{"model": "autoregressive pixel model", "dataset": "photos of plants and fungi (iNaturalist)", "train_examples": 90422, "image_size": 16, "horizontal_flip": true, "levels_per_channel": 6, "vocab_size": 217, "arch": "transformer_decoder", "width": 256, "layers": 8, "norm": "rmsnorm", "norm_position": "pre", "activation": "gelu", "mlp_ratio": 2, "head_dim": 32, "fused_qkv": false, "bias": "all", "qk_norm": false, "parallel_block": false, "inner_norm": false, "drop_path": 0.1, "positions": "rope", "tie_embeddings": true, "init": "orthogonal", "residual_init": "none", "optimizer": "adamw", "lr": 0.0018, "beta1": 0.9, "beta2": 0.95, "eps": 1e-08, "grad_clip": 1.0, "steps": 15900, "batch_size": 128, "epochs": 22.5, "lr_schedule": "cosine", "final_lr_fraction": 0, "warmup_steps": 310, "weight_decay": 0.2}
Rows from block 4 of a small autoregressive pixel model, named by matrix and row number. Rows with one number belong to one neuron. Each number is 200 + 30 x the weight over its row's rms, rounded and kept within 0 to 999. All counts start at 0. After the name is the row's rms in percent of the matrix's.
After each neuron's rows are labels from the 100 images, of 14976, where the neuron reaches its highest value: "strongest on" is what is common among them. Only what is clearly more common there than usual is listed. The data: photos of plants and fungi (iNaturalist). In brackets: how many of the 100.
# fc1: MLP up (model.blocks.4.mlp.fc1.weight, 512x256), inputs 0-85
# fc2: MLP down (model.blocks.4.mlp.fc2.weight, 256x512, transposed), outputs 0-85

fc1.500,105,150,206,229,182,227,212,184,198,210,186,207,198,207,211,142,171,238,163,166,215,191,233,239,210,213,207,183,253,154,208,188,146,215,245,226,171,231,208,152,242,253,211,168,189,198,205,147,153,193,235,200,190,159,172,155,207,222,153,175,213,195,175,210,198,157,235,164,231,161,217,174,197,204,197,231,167,210,191,169,152,194,208,194,178,206,233
fc2.500,115,141,179,190,212,232,255,219,194,169,170,197,181,144,186,130,216,222,159,211,224,205,211,247,196,170,177,178,141,193,209,222,181,212,218,254,226,233,265,198,208,133,158,236,186,143,206,160,229,191,217,199,207,208,194,131,272,204,227,183,225,190,227,211,218,192,220,180,219,199,204,170,216,190,254,205,193,249,166,238,216,145,160,210,180,183,206
strongest on: family: Cactaceae (36); family: Asparagaceae (31); text has "cactus" (26); text has "yucca" (25)

fc1.155,102,201,229,195,168,221,179,226,184,200,163,176,228,211,240,185,208,226,209,189,181,177,235,237,197,211,227,252,240,155,184,172,210,246,219,182,175,237,166,168,182,251,189,176,214,226,242,186,232,192,229,220,192,216,207,235,208,189,201,209,211,161,183,165,195,159,262,218,215,186,172,212,176,239,269,176,181,202,190,197,232,164,234,244,206,224,224
fc2.155,110,211,176,197,203,210,174,237,254,208,208,208,216,175,256,159,204,223,207,162,223,221,226,268,192,197,204,213,233,214,223,178,215,267,220,241,210,228,146,205,184,213,238,251,194,215,238,174,158,219,212,186,152,230,162,245,236,221,192,150,210,226,159,205,194,196,156,161,185,223,203,176,235,202,282,193,180,179,207,178,135,156,221,250,199,229,173
strongest on: order Asparagales (28); family: Asparagaceae (28); text has "yucca" (26)

fc1.402,101,214,190,168,201,206,239,220,178,224,200,187,231,190,204,233,184,222,221,189,184,205,232,191,250,155,262,236,246,123,201,245,184,187,192,183,167,192,181,231,220,257,171,163,252,254,214,231,220,194,185,229,189,240,193,223,194,142,238,189,196,145,171,186,210,188,246,172,183,141,223,173,197,165,159,197,174,199,204,173,225,189,239,247,249,245,233
fc2.402,103,183,260,235,218,204,220,236,190,277,241,157,204,216,191,192,188,190,243,197,200,225,244,211,227,206,218,144,201,199,272,206,244,136,183,232,165,220,192,183,224,233,226,207,203,163,178,218,183,200,189,210,214,198,209,214,118,153,168,186,233,148,146,151,123,173,234,184,209,201,256,281,177,124,183,242,185,188,200,160,178,237,193,225,240,223,208
strongest on: order Asterales (29); family: Asteraceae (29)

fc1.285,117,221,208,200,171,168,188,229,201,200,161,156,228,134,171,247,190,225,181,196,206,152,206,186,207,260,167,222,214,135,240,240,176,208,188,181,180,216,188,263,226,190,160,152,171,236,196,242,227,136,199,167,229,200,243,197,192,223,213,189,224,174,170,177,193,158,214,236,199,186,201,203,146,225,166,176,258,163,154,219,202,177,210,206,177,230,192
fc2.285,132,163,200,204,224,203,183,154,181,190,203,218,202,229,188,184,174,167,203,205,209,189,204,233,193,142,223,151,256,210,164,159,176,215,221,214,159,200,235,221,203,194,215,181,211,197,193,169,208,255,162,207,173,205,159,177,200,143,215,235,186,284,276,185,219,223,206,207,207,161,169,152,221,211,208,193,184,168,223,187,179,168,200,222,192,208,163
strongest on: order Asterales (33); family: Asteraceae (33)

fc1.368,103,230,222,182,214,202,207,198,261,219,163,204,218,122,227,191,181,212,165,164,197,165,241,238,224,257,198,220,190,193,214,226,226,224,183,190,184,224,171,181,238,219,86,183,203,218,202,215,172,175,209,197,221,249,209,224,168,210,185,208,202,204,191,213,157,170,162,187,258,167,196,255,173,195,246,225,214,221,182,211,209,137,198,187,191,215,229
fc2.368,101,212,178,224,198,195,169,232,193,172,180,212,179,158,162,191,214,225,229,209,195,172,219,156,145,161,194,255,181,191,201,221,198,215,188,179,216,130,181,206,199,226,187,177,213,178,186,209,226,211,184,200,229,173,206,233,216,208,189,163,193,205,205,224,229,256,164,108,232,204,212,241,191,175,278,205,221,123,223,207,242,140,176,198,186,216,249
strongest on: class: Liliopsida (30); order Asparagales (27); family: Asparagaceae (27)

fc1.62,101,223,187,161,226,168,193,148,220,207,194,213,186,217,194,182,192,169,171,199,177,189,188,265,228,176,199,158,249,225,210,200,169,213,163,174,179,217,240,162,217,205,166,218,188,196,246,189,228,207,150,194,191,177,182,176,199,187,161,215,202,210,209,221,156,200,185,149,244,148,193,208,206,224,198,230,187,196,213,184,196,218,254,219,225,194,163
fc2.62,104,265,202,239,197,214,175,216,175,180,181,188,222,214,273,170,200,232,167,195,185,189,191,198,188,201,211,254,218,194,235,104,201,192,212,194,197,168,212,184,205,184,208,232,133,204,172,223,180,204,249,215,149,219,226,232,196,188,272,235,208,214,190,222,148,242,209,186,181,178,212,233,195,231,142,209,189,127,219,212,191,241,108,187,181,216,205
strongest on: order Asparagales (37); family: Asparagaceae (37); text has "yucca" (29)

fc1.105,106,175,255,222,176,200,245,197,171,194,189,195,233,192,150,199,193,244,201,172,192,153,203,188,173,216,226,196,242,194,255,180,255,190,205,177,123,243,221,178,227,279,153,152,177,211,196,169,158,200,235,206,234,175,160,260,200,202,197,210,190,199,222,203,168,186,196,211,252,196,212,179,204,200,230,172,193,167,150,190,169,197,183,175,223,185,227
fc2.105,114,242,190,147,214,190,224,183,221,188,171,160,177,180,226,229,295,163,200,171,201,187,204,187,221,148,195,238,234,225,216,218,169,152,192,225,208,202,217,197,230,167,200,214,228,172,203,204,207,177,206,207,226,242,253,228,180,194,204,236,226,199,256,172,231,164,118,207,214,124,134,206,179,180,236,175,204,220,211,203,220,222,178,194,137,231,183
strongest on: class Liliopsida (37); order: Asparagales (27); family: Asparagaceae (26)

fc1.134,104,218,228,162,184,197,203,180,193,228,177,185,226,187,195,209,188,178,171,215,213,201,172,250,301,166,199,230,213,170,219,232,146,218,222,136,154,231,264,210,265,257,173,193,198,271,227,153,141,150,233,196,221,223,192,174,217,184,242,156,197,205,220,206,211,201,268,197,165,204,213,141,176,197,141,222,199,177,222,185,245,185,237,212,222,213,212
fc2.134,098,210,205,214,180,211,199,246,169,205,211,179,153,242,182,220,231,275,186,208,230,176,221,189,181,285,198,162,176,210,189,198,231,176,147,271,223,208,214,177,169,210,206,217,211,175,224,221,201,213,151,180,197,233,194,221,183,201,177,230,195,211,167,203,169,211,215,182,175,164,196,226,230,196,261,220,193,170,213,166,189,183,207,175,181,198,241
strongest on: order Asterales (27)

fc1.107,098,177,226,159,170,182,191,223,202,258,186,206,208,160,205,233,193,242,161,195,209,196,240,211,223,269,190,249,196,163,197,237,197,200,153,184,235,238,142,231,196,234,188,180,197,193,208,237,194,186,167,177,242,191,209,223,205,251,185,197,277,203,184,221,178,186,188,205,184,189,186,202,188,199,211,253,245,217,193,290,174,167,255,228,203,220,237
fc2.107,102,221,210,198,217,193,146,144,176,167,186,207,208,244,169,217,94,204,197,207,192,202,224,196,178,148,269,198,201,227,149,198,191,194,202,165,151,188,196,169,194,239,251,143,234,232,195,205,204,198,141,231,213,204,177,228,198,194,226,234,139,199,217,207,219,227,184,196,182,203,221,165,215,228,254,159,176,203,207,235,201,152,211,170,207,212,156
strongest on: order Asterales (28); family: Asteraceae (27)

fc1.39,096,169,170,182,177,177,206,196,236,202,204,197,222,221,147,190,129,192,199,183,218,200,281,174,178,203,210,241,237,222,222,221,159,206,205,154,151,241,204,224,197,248,196,158,182,163,224,193,218,188,238,196,208,203,188,215,167,218,191,244,208,224,236,256,190,177,262,222,196,198,226,190,195,177,225,167,200,196,192,210,279,190,176,216,205,226,218
fc2.39,095,134,202,178,200,181,193,202,210,223,196,192,233,174,233,265,224,163,186,238,185,226,253,175,188,223,207,214,147,181,183,177,195,230,157,217,215,191,214,230,156,184,163,229,216,208,196,208,181,195,198,233,221,186,199,229,192,206,266,198,229,249,197,265,203,152,194,182,247,232,208,196,192,141,191,169,218,250,146,184,217,208,185,201,165,190,173
strongest on: class Liliopsida (38); family: Asparagaceae (28); order: Asparagales (28)

fc1.239,099,205,211,240,185,198,189,139,206,278,118,178,205,167,219,206,272,185,230,209,204,172,173,189,183,230,210,153,253,204,188,203,210,165,220,211,190,218,170,196,190,261,177,139,202,204,209,199,142,186,139,206,203,218,164,222,177,234,179,183,211,206,142,158,205,159,167,208,198,124,201,226,196,233,218,223,211,201,193,239,234,231,177,166,154,201,219
fc2.239,105,247,211,214,218,191,152,233,221,289,213,236,207,183,154,197,232,201,154,159,201,183,195,185,146,180,185,199,153,189,223,207,210,171,192,158,223,202,212,189,200,206,253,182,262,223,217,191,189,172,193,140,243,160,161,190,179,192,188,167,217,230,186,210,208,190,143,159,215,193,179,207,232,196,200,245,200,184,205,172,198,205,200,135,236,224,200
strongest on: order Asterales (42); family: Asteraceae (42)

fc1.17,101,159,205,203,193,165,167,195,249,202,203,230,197,255,192,145,146,195,171,199,193,159,229,192,185,192,214,228,253,187,218,184,154,242,196,154,174,252,244,208,248,225,152,222,177,194,229,213,192,211,216,217,225,231,188,154,221,195,199,210,238,220,203,203,212,164,218,169,189,227,255,160,183,161,186,263,209,202,194,177,274,221,193,211,236,178,250
fc2.17,104,208,146,250,203,195,187,173,196,239,255,184,189,216,199,237,260,201,251,197,207,192,193,181,251,214,188,142,219,194,192,177,144,140,197,198,195,165,228,188,223,233,239,218,195,172,235,227,152,223,137,191,191,221,194,201,204,190,224,214,192,217,250,203,187,183,173,227,257,208,242,280,197,195,197,228,231,183,194,190,160,271,172,198,166,184,173
strongest on: class: Liliopsida (38); order Asparagales (35); family: Asparagaceae (35)

fc1.351,097,199,190,208,180,202,231,143,207,183,172,206,169,209,170,185,208,215,158,189,208,169,140,217,182,195,195,203,207,271,207,175,171,250,215,203,192,232,170,188,217,244,237,171,195,204,254,167,233,190,228,206,266,180,199,129,265,255,212,200,224,203,213,258,145,138,242,146,218,186,223,178,185,252,171,187,192,106,169,192,167,228,195,192,188,210,153
fc2.351,115,242,266,194,215,186,235,208,174,259,192,174,181,183,209,222,204,190,207,208,176,208,193,195,228,210,233,164,222,211,230,234,202,177,161,173,188,169,203,253,230,205,174,230,198,233,199,212,152,216,154,212,207,269,222,195,156,262,164,232,184,177,157,155,182,283,180,184,228,151,189,231,202,219,202,216,188,246,199,188,155,279,209,183,203,185,140
strongest on: order Asparagales (30); family: Asparagaceae (30); text has "yucca" (27)

fc1.298,098,211,284,223,226,186,238,166,178,232,224,193,249,167,247,234,199,168,180,156,175,141,234,209,245,229,196,202,242,180,242,132,157,183,187,157,165,220,176,214,232,200,228,200,187,206,200,234,197,167,163,204,199,208,200,246,224,179,233,249,196,186,229,218,191,175,234,207,239,173,150,236,151,256,247,205,224,218,204,200,208,262,222,228,193,217,261
fc2.298,090,202,123,212,185,196,280,154,132,155,162,186,206,168,242,198,210,207,242,199,222,204,220,209,196,199,162,261,207,218,187,245,234,288,181,147,173,184,204,188,201,158,201,205,180,198,197,212,236,208,134,187,223,185,218,194,230,176,159,127,245,183,206,189,225,206,150,226,211,219,221,232,181,240,280,171,209,210,164,210,200,223,183,231,158,190,220
strongest on: class Liliopsida (26)

fc1.7,101,221,233,194,227,215,213,209,193,236,193,208,243,171,184,249,231,202,223,184,152,180,192,191,172,255,241,176,202,210,255,163,226,184,161,176,199,186,210,221,170,205,160,111,190,227,209,231,197,168,193,244,232,220,177,229,194,259,197,197,236,192,193,220,217,134,223,169,169,195,152,198,191,182,187,164,178,175,202,184,241,213,210,217,236,266,162
fc2.7,099,199,191,207,201,239,217,245,182,282,205,169,201,191,228,218,169,208,239,184,210,190,185,194,196,245,197,187,185,206,179,219,204,217,198,205,187,218,188,181,179,207,207,177,191,172,186,217,171,180,208,225,214,195,183,208,194,206,176,164,222,203,186,183,186,224,198,203,185,234,209,216,186,191,268,238,204,255,180,171,156,220,267,153,206,194,199
strongest on: order Asterales (28); family: Asteraceae (28)

fc1.84,106,226,229,191,190,193,171,181,179,195,181,202,246,157,161,225,175,183,108,202,181,179,166,202,205,235,212,169,181,200,214,213,257,212,159,222,180,260,181,208,186,235,197,200,228,201,186,224,197,173,193,202,232,156,187,215,236,243,209,229,243,214,216,179,153,174,176,148,214,181,164,230,166,170,197,209,216,221,174,156,213,205,183,237,182,215,115
fc2.84,111,182,212,181,215,170,204,225,247,209,193,180,155,226,223,177,185,186,190,204,190,226,205,241,208,157,183,101,205,162,184,196,231,205,216,211,224,256,191,204,155,197,199,231,196,174,167,192,168,217,179,202,166,226,197,194,174,280,187,198,210,150,218,187,225,219,176,183,213,193,276,229,194,204,150,204,203,199,219,249,139,220,209,200,186,160,200
strongest on: class Liliopsida (34)