A small autoregressive pixel model, trained from scratch: 90422 training examples.
Rows from block 5 of a small autoregressive pixel model, named by matrix and row number. Rows with one number belong to one neuron. Each number is 128 + 24 x the weight over its row's rms, rounded and kept within 0 to 255. All counts start at 0.
After each neuron's rows are labels from the 100 images, of 14976, where the neuron reaches its highest value: "strongest on" is what is common among them. Only what is clearly more common there than usual is listed. The data: photos of plants and fungi (iNaturalist).
# fc1: MLP up (model.blocks.5.mlp.fc1.weight, 512x256), inputs 128-255
# fc2: MLP down (model.blocks.5.mlp.fc2.weight, 256x512, transposed), outputs 128-255

fc1.508 [125 109 120 119 161 101 112  98 152  90 132 122 156  99 128 202 137 144 150 160  85 136  93 138 137 138 133 144 116 128 135 166 130 115 152 129 125 138 130 111 133 115 119 152  98  95 159 144 119 147 117 127 117 146 151 147 105 201 132 139  99 114 140 129 138 170 125  86 155 161 134  97 117 165 104 135 136 160 136 114 126 173 100 147  77 149 148 122 128 131 124 130 102 136 151 140 132 104  52 141 123 125 123 141 114 149 151 100 114 170 125 116 134 162 106 128 172 137 132 147 154 124 115 186 138  84 164 147]
fc2.508 [117 103 123  62 116 107 121 136 122 137 139 124 127 126 153 110 120 106 100 132 191 153 147 112 152 157 144 119 169 126 161 137  99 134 110  97 129 103 100  96 164 151 139  50 153 128  79  94 120 148 133 109 144 119 132  92 139  91 131  95 149 146 148 102 132  85 137 118  97 144 148 162 147 111 167 118 120 117 115 176 103 137 137 125 165 126  71 145 125 126 161 132 113 138 140 120 156 136 132 160 129 128  98 102  77 107 107 122  98  93  76  85 103  99 165 136 111 117 125 126 137 143  85  73 135 125 105 109]
strongest on: class Liliopsida; order Asparagales

fc1.347 [144 114  87 149 181 126 128 118 135  54 142 144 119 119 109 180 147 111 135 134 148  90 100 143 151 139 169 111  98 101 144  98 136 159 140 147  83  99 146  98 171 163  65 164 133  98  95 150 127 122 110 143 109 147 160 151 111 157 147 162 153 122 121 133 169 135 140  98 139 139 135 128 109 158 139 110 131 113 131 129 139 133 101 159 139 156 145 117 147  73 149 121 112 143 146 140 133 178 118 113 131 136 116 133 146 140 120 129 152 140 122 158 113 135 109 132 117 116  88 144 144 136  91 172 119  97 133 132]
fc2.347 [110  93 143  86 101 107 123 158 153 136 129 147 162 105 165 118 136 119 136 125 159 175 102 101 100 172 118 143 147 175 114 174 123 108 147 130 138 125 135  82 118 119 136  89 116 183 122 145 120 133 163  97 110 135 134 167 152 133 140  92 173 125 130 113  90 108 119 132 127 144 143 118 173 122 117 142 149 157 124 135  85 147 136  70 155 100 109 113 150 151 102 148 138 120 144  91  72 116 156 139 108 135 115  88 103 106 168 116 109  90 126 120 133 147 128 118 134 151 155 157 111 109 149 154 134 121 165 131]
strongest on: order Caryophyllales; family: Cactaceae

fc1.310 [124 140 101 133  98 167 108 125 142 128 153 112 122 125 152 123 106  90 123 119  98 120 115 112 141 108 111 153  77  79 150 130 148 197 130  65  92 131 152 133 178 120 101 102 136 145 131 156 100 125 133 137 122 114 114 135 114 144 113  75 151 111 133 106 113 120 115 101 174 136 125 121 134 156  73 165 131 153 106  79 121 142 133  65 117 117 132 123 139 135 121 139  92 121 178 137 144 161 153 122 108 132 115 112 145 114 150 113 129 131 161 151 175 123  96 159 129 107 122 152 121 110 113 148 146 108 122 136]
fc2.310 [ 98 113  95 140 119 124 122  98 143  96 138 155 110 117 151 146 139 114  93 123 103 134 119 115 140 131 139 137 109 114 181 119 151 168 133 102 112  81 145 101 108 157  88  98 153 135 117 127 102 127 152 139 140 120 147 150 119 148  67  87 159  96 106 115 137 127 145  99 145 137 177 142 148 140  91 142 152 144 124  71  96 175 114 106 130 113 117 119 163 123 142 184 142 124 150 133 133 141 143 149  85 138 102 129 133 127 159  78 120 131 150 150 141 133 101 181 102 118 119 159 142 116 109 112 122 148 160 145]
strongest on: order Asterales; family: Asteraceae

fc1.252 [140  75 120 115 132 146 133 144 143 110 224 133 128 108 111 143 127 147 151 134 155 118 104 133 129  99 148 105 132  97 146 181 147 128 165 121 140  99 137  94 113 125 158 139 125 111 133 112 133 152 121 105 141 135 161 119 126 134 182 179  93 130 141 142 155 131 125 123 154 129 166 168 122 130 132  94 158 146 137 110 148 144  82 137 139 137  97 128 126  99 126 123 101 141  70 151 109 129 129 137 105 136 138  95 159 115 174 111 114 202 173 115 150 133 133 168 136 132 116 153  75 148 107 196 146 104 158 133]
fc2.252 [ 71 119 186 102 123  93 124 135 116 129 101 123 154 123 143 136 145 191 151 134 102 132 186 108 150 169 114 126 116 125 128 117 144  98 118  96 158  97 140 154 135 128 149 110 142 137 124 152 139 140  97 118 144 146 112  88 124 118 110  96 157 140 175 102 145 102 140 121 100 120 144 160 115 168 110 183 127 143 108 125  87 185 137 100 135 134 127 127 146 153 130 152 141 180 134 118 145 104 121 101 204 116 100 139  77 129 138 172 126  95 143 119 124 113 126 108 184 135 104 149 159 152 136 120 145 164 140 145]
strongest on: order Caryophyllales; family: Cactaceae; text has "cactus"

fc1.54 [ 88 113 102 154 128 169 183 147 142 126 103 160  91  81 116 133 141 101 151 117 136  85 119 129 118 107 139 128 142 116 146 132 114 113 130 108 110 127 142 137 167 149 145 164 166 133 159 156  92 135 106 130 104 137 128 102 126 134 151 106 157  73 100 114  97 122 131 128 107 141 139  89 148 135 147 156 137 179  99 103 103  85 184  99 118 129 161 143 145  84 128 111 151 123 139 123 136  96 120 120 118 111 113 127 122 147 130 149 127 151 140 129 169 173 114 115 131 125 111 128 114  74 129 160 185 158 179 140]
fc2.54 [152 134 140 136 106  74  85 142 171 152 142 126 102  73 148 123 127  79 113 115 119 149 129 136  73 141 146 100 136  99 102 140 147 121 106 114 135 122 131 171 136 105 111 105 118 147 146 117 123 139 156 147 130 116 124 127 123 172 130  78 133 134 217  55 116 164 163 103 105 128 102 198 139 172  95  96 119 118 104 136 105 148 102 127 115 117  93 116 138 136 123 155 128 159 142  93  87 179 142 148 118 138 135 113 115  98 156 161 117  85 104 127 121 175 134 153 111 141 155 137 103 162  76 141 130 148 146 123]
strongest on: class Liliopsida; order Asparagales

fc1.403 [131  85 115 158 112 166 156 136 128 135 156 147 114 131 183 141 118 149 129 128 138  97  66 115 109 158 123 115 114 132 131 130 131 156 150 137 150 144 175 135 107 150 130 133 114 155 100 112 127 107 111 147 124 132 113 159 140 129 127 156 124 110  87  88 157 149 142 123 174 134 167 136 116 142  93 157 122 105 142 109  58 162 142 127 138 129 168 103 120  89 170 125 141 133 107 116 125  89 112 163 122 138 149 140 166 128 131  89 124 129 121 140 114 138 109 133 123  95 140 137  88 114 145 137  89 169 172 137]
fc2.403 [168 116 115 107 120  91  98 114 129 156 122 139 112 131 127  80 129  92 152  97 122 145 161 106 109 125 127 119 190 116 176 146 112 130 129  76  91 164 119 108 187 111 151 114 156 117 143 157  99 121 147 117 141 107 143 140  99 147 135 116 118 115 118 130 134 123 120 131 115 129 155  71 133 173 155 108  96 112 116 128 184 105 173 114 149 150 111 115 146 168  83 137 109 130 178 139 114 137 178 114 119 108 127 104 137 134 123 152 122 105 125 132 139  98 156  96  89 108 106  71 154 102 181 115 128 157 147 103]
strongest on: order Asterales; family: Asteraceae

fc1.232 [142 137 108 194 140 138 182 165 160 104 108 136 102  92 114 135 119 154 128 118  96 117 116  78 121 127 159 122 151 115 129  95 139 145 128 139 128  77 151 125 121 155  92 127 114 115 142 170 149 141 128 141 106 100 196 194 144 151 149 116 124 138 137 131 142 154 173 104 166 110 122 116 118 121 127 113 145  76 147 122 120 127 160 102 127 143 119 108 122 106 148 104 161 150 118 165 102 150  53 140 121 163 158 155 120 109 150 134  94 167 178 138 105 163  95 161 134  92 124 160 145 141  66 151 103 126 130 128]
fc2.232 [ 98 112 134 123 143 147 131 110 122 153 125 145 138 138 124  86 172 101 167 142 198 135 155 127 117 122 141 160 110 103 130 130  89 124 147 126 153 119 108 129 130 115 146 138 154 162 115 153 109 136 148 165 164 173  85  76 131 115 124 133 158 181 136 143 142 111 115 130  71 108 114  81 122 122 115 141 131 149 137 156 109 157 156 152 122 141 174 120 134 176 136 177 166 143  72  94 136 109 133  78  85 106 132 122 112 136 109 142 129 102 100 130 128 115 186 115 140 167 105 153 154 159 163 122 146 138 118  91]
strongest on: class Liliopsida

fc1.349 [122 123 122 127 140 151 105 108 140 102 103 145 120 153 138 120  73 105  91 123  95 138 156 107 100  84 130 134 156 100 149 127 155 168 125  95 102  95 131 147 152 140 116  98 165 139 127 128 124 141 141 139 150 141 132 211  84 139 119 131 163 114 112 118  78 137 150  96 108 133 165 119 155 111  96 103 139 173 138  97 109 111 103 136 135 123 119 116 154 138 136 182 138 121 153 174 117 153 160 112  71 103 140 130  92 120 138 112 136 103 113 129 168 133  70 180 100 108 100 132  69 120 108 123 129 116 150 134]
fc2.349 [146  92 106 129 131 161  87  63  85 109 127 122 113 123 138 135  81 112 149 104 172  95 133 108  92 131 109  96 143 111 126 125  85 168 119 117 118 111 136 102 119 165 117 140 129 112 116  96 120 146  97 135 120 124 128 146  98 101 131  90 157 133 115 104 103 139 136 117  91  85 166 125 130 144 138 105 102  98 133 119 132 139  94 146  97 117  86 127 150 143 151 164 108 127 125 158 122 157 169  98 106 131 126 106 143 122 130 109  96 104  72 112 136 131  49 151 109  96 120 109 120 118 160 100 108 118 132 179]
strongest on: order Asterales; family: Asteraceae

fc1.320 [133 130  90 136 136 149  98 139 115 133 152 159  99 142 159 125 179  76 170 119 141 109 157  77 126 158 114 117 147  95 129 114 132 173 122  87  98 117 152 134 127 186 110 147 121 135 103 111 102 132 108 119 125 108 127 120 103 132 111 131 135 109 103 119  65 134 159 109 105 111 142 129 124 134  80 149 135 119 113 132  96 113 133 107 107 146  94 115 140 110 146 147 142 110  99 159 115  93 129 144  99 134 110 151  90 130 151 115 113 118 154 112 192 134 122 133 107  93 112 127 119  95 116 161 141 108 144 166]
fc2.320 [139 105 125 131 121 169 160 124 157 128 117 137  81 123 120 149 146 130 118 114 119  93 134 102 127 137 128 137 131 141 186 129 142 178 152  97 162 128 123 131 177 142 124 122 171 105  80  77  99 158  84 140 136 113 111 131 129 135 111  90 131 103 134 110  96 105 142  92 162 126 153 107  88 165 119 126 126 112 126 108 137 116 179 125  75 125 145 154 118 164 171 106 109 135 108 137 136 123  93 100 153 140 141 140 127 129 119 125 125 119 161 135 150 139 105 115 133 179 117 144 147 122 119 152 120 113 144 126]
strongest on: order Asterales; family: Asteraceae

fc1.402 [149 133 130 149 121 124 153 129 137 133 125 137 145 107 171 115 110 140 142 191 116 147 104 129 153 161 113 170 147 117 149 135 118 138 128 134  86 144 137 152 119 121 131 124 141 185 143 145 109 166  92 112  88 112  86 178 130 141 111 148 119 116 119  73 129 145 113  94 154 139 119 134 134 153  92 158 118 133 111 110 124 139  74 154 110 121 132 160 152 139 157 137 108  97  98 138  96  95 118 104  93 160 180 148 112 109 137  96 133 138 121 101 145 145 139 124 141 108  94 120 146 153 137 132 161 126 111 140]
fc2.402 [108 138 149 125 141 175 125  77 127 138 118 127 100 140 136 147 106 131  74 121 159 144 168 107  99  72 138 127  83 123 129 139 143 146 149 151 124 141 119 151 148 129 114 111 124 144 140 118 119 119 149 166 165 161 141  97 171  88 125 129 128 116 135 176  84 123 134 145 167 135 160  73 116 145 111 144 136 103 205 120 156 125 146 124 118  97  91 129 145  91 153 134 128 144  92 147 156 135 115 162 132 164  99 193 142 117 123 117 103 168 140 158 126  98 118 146 147 121 125 131 137 110 143 119 164 100 139 133]
strongest on: order Asterales; family: Asteraceae

fc1.253 [155  79 112 119 136 141 135 158 184 122 120 149 141  82 136 101 120 140 189 152 160 108  99 125 122 159 157 112 138 159 139 154 147 100 106 129 123  78 146 103 125 143 155  67 123 119 138 155 126 135 143 107  91 108 121 152 132 124 151 150 165 134 125 140 104 136 145 123  92 150 150 143 128 126 132 110 143 126 147 125 133 131 127 100 128 110 126  90 155  93 113 120  94 147 146 152 132  88 146 136 161 107 149 125 110 106 154  97 128 114 126 141 151 166 113 173 118 121  99 116 111 135 132 186 120 151 164 121]
fc2.253 [105 131 127  89 183 116 130 142 105 101 110 128 124 132 144 172 121 158  96 156  96 130 138 141 156 102 181 142 147 110 152  95 128  72 138 119 166 103 107 121 139 134 152  76 130 150 140 138 172  93 115 130 171 165 116 150 122  95 155 111 119 166 109 130 155 138 130 144 114 148 154 153 115 126  99 146 119 124 140 136 143 171 117 161 111 168 128 109 125 136 152  99 148 185 150 118 162  93 115 156 165 124 124 129 104 144 121 128  81 164 138 139 144 107 101 118 161 135  85 153 129 123 118 143 128 138 122 118]
strongest on: order Caryophyllales; family: Cactaceae

fc1.305 [130 117 129  98  93 126 142 124 129  86 125 121  77  93  72 124 181 118 108 180 155 113 112 114 159 121 134  99 104 121 144 133 125 126 115 153 142 110 129 128 146 153 143 128  94  92 121 109 139 145  98 116 160 117 144 133 104 167 147 162 156 127 148 112 121 168 135 109 116 104 139 116 144 110 120 117 134 138 127 120 129 172 102 132 144 116 102 130 102  91  84 114  99 145  99 151 165 141 122 100 159  97 119 146 147 131 160 109 132  99 136 133 111 119 107 111 161  87  89 157 165 132  69 160 178 139 127 156]
fc2.305 [ 99 137 119 115  90  97 116 113 109 176 149 146 131 127 123 162 138 152 136 112 121 145 135 120 131 100 125 181 124 103 174 148 107 132 150  63 153 119 123  95 146 149 180 133 116 179 107  94 104 124 106 167 128 143 110  97 179 109 112 119 163 118 139 134 163 129 128 119 131  94 144  99 142 109 160 133 101 130 111 127 105 128 113 105  88 153 147 119  98 143 135 134 116 124 142 149 147 152 120 147  92 163 153 150  98 118 165 145 173 119 122 155 147 119 163 135 142 148 105  92  80 174 127 102 144 167 118 102]
strongest on: order Caryophyllales; family: Cactaceae

fc1.12 [109 136 132 127 125 138 157 121 157  98 132 114 126 127 130 120 140 114 117 174 140 127 119 128 103  85 147 103 122  83 137  90 179 141 122  93 129  86 144 146 130 147 126 124 114 155 121  86 144 101  99 172 101 120 138 179 107 130 149 128 105 126 154 127  87 170 135  97 132  95 132 154 154 128 138  92 176 117 158 143  74 172 118 126 112 115 140 136 101 106 123 140 125 142  73 126 190 127  60 130 122 118 135 137 145  96 163 127 150 120 166 120 117 138 101 169 143 103 153 141 105 163  89 126  90 163 121 134]
fc2.12 [119 123 156 158  95 148 139 159 139 119 134 122 122 112  79 137 143  73 109 113 154 108 159  74 166 108  85 133 158 152 146 118 166 146 154 154 131 139 129  99 105 144 151 142 126 112  85 163 114 115 124 155 106 156  99 123 131 118 116 136 115  98 144 135 130 116 143 130 119 111 149 122 146 133  80 117 145 105 131 100  98 105 194 104 116 144 101 138 101 146 151 148 101 126 158 118 107 170 176 107 140 139 108 133 121 124 136 136 134 123 140 140 101 174 104 102 129 128  94 171 141 132 130 125 126  95 156 106]
strongest on: order Caryophyllales

fc1.408 [114 101  75 123 112 145 124 164 119 132  84 145 111  82 190 135 126 114  95 127 111 154 103 161 135 164 115 147  99 141 145 127 180 153  92  88 147 110 111 109 132 134 112 114 154 108 199 107 123 138 144 128  92  89 124 170 146 127 146 157 111 111 111  87 172 126 160 112 100 122 163 147 127 135 108 139 123 136 105  91 126 115  99 105  87  99 121 130 156 172 137 115 130 101 128 146 176 129 138 150 126 169 115 104 140 160 117 112 142 120 130 130 132 193 126 169 166 122 150 129 118 134 115 143 100  72 147 128]
fc2.408 [136 124  80 169 117 184 121 134 122 143 144 159 173 131 140 143 118 166 117 135 100  71 124 136 152 130 113 135 151 131 180 117  85 129 120 108 131  99 169 153 101 129 156 136 171  85 109 129 138 168 112 149 120 115 151 121 123  97  83 123 102 133 129 103 102 133 121 124 174 119 134 129 107 148 142 153  96  77 122  90 163 145  88 111 162 115 133 100 138 160 146 173 137 136 137 116 146 174 110 127 135 107 156 137  83 108 120 174 107 106 170 138 149 138 177 149 129 135 113 116  83 136 129 117  85 136 122 180]
strongest on: order Asterales; family: Asteraceae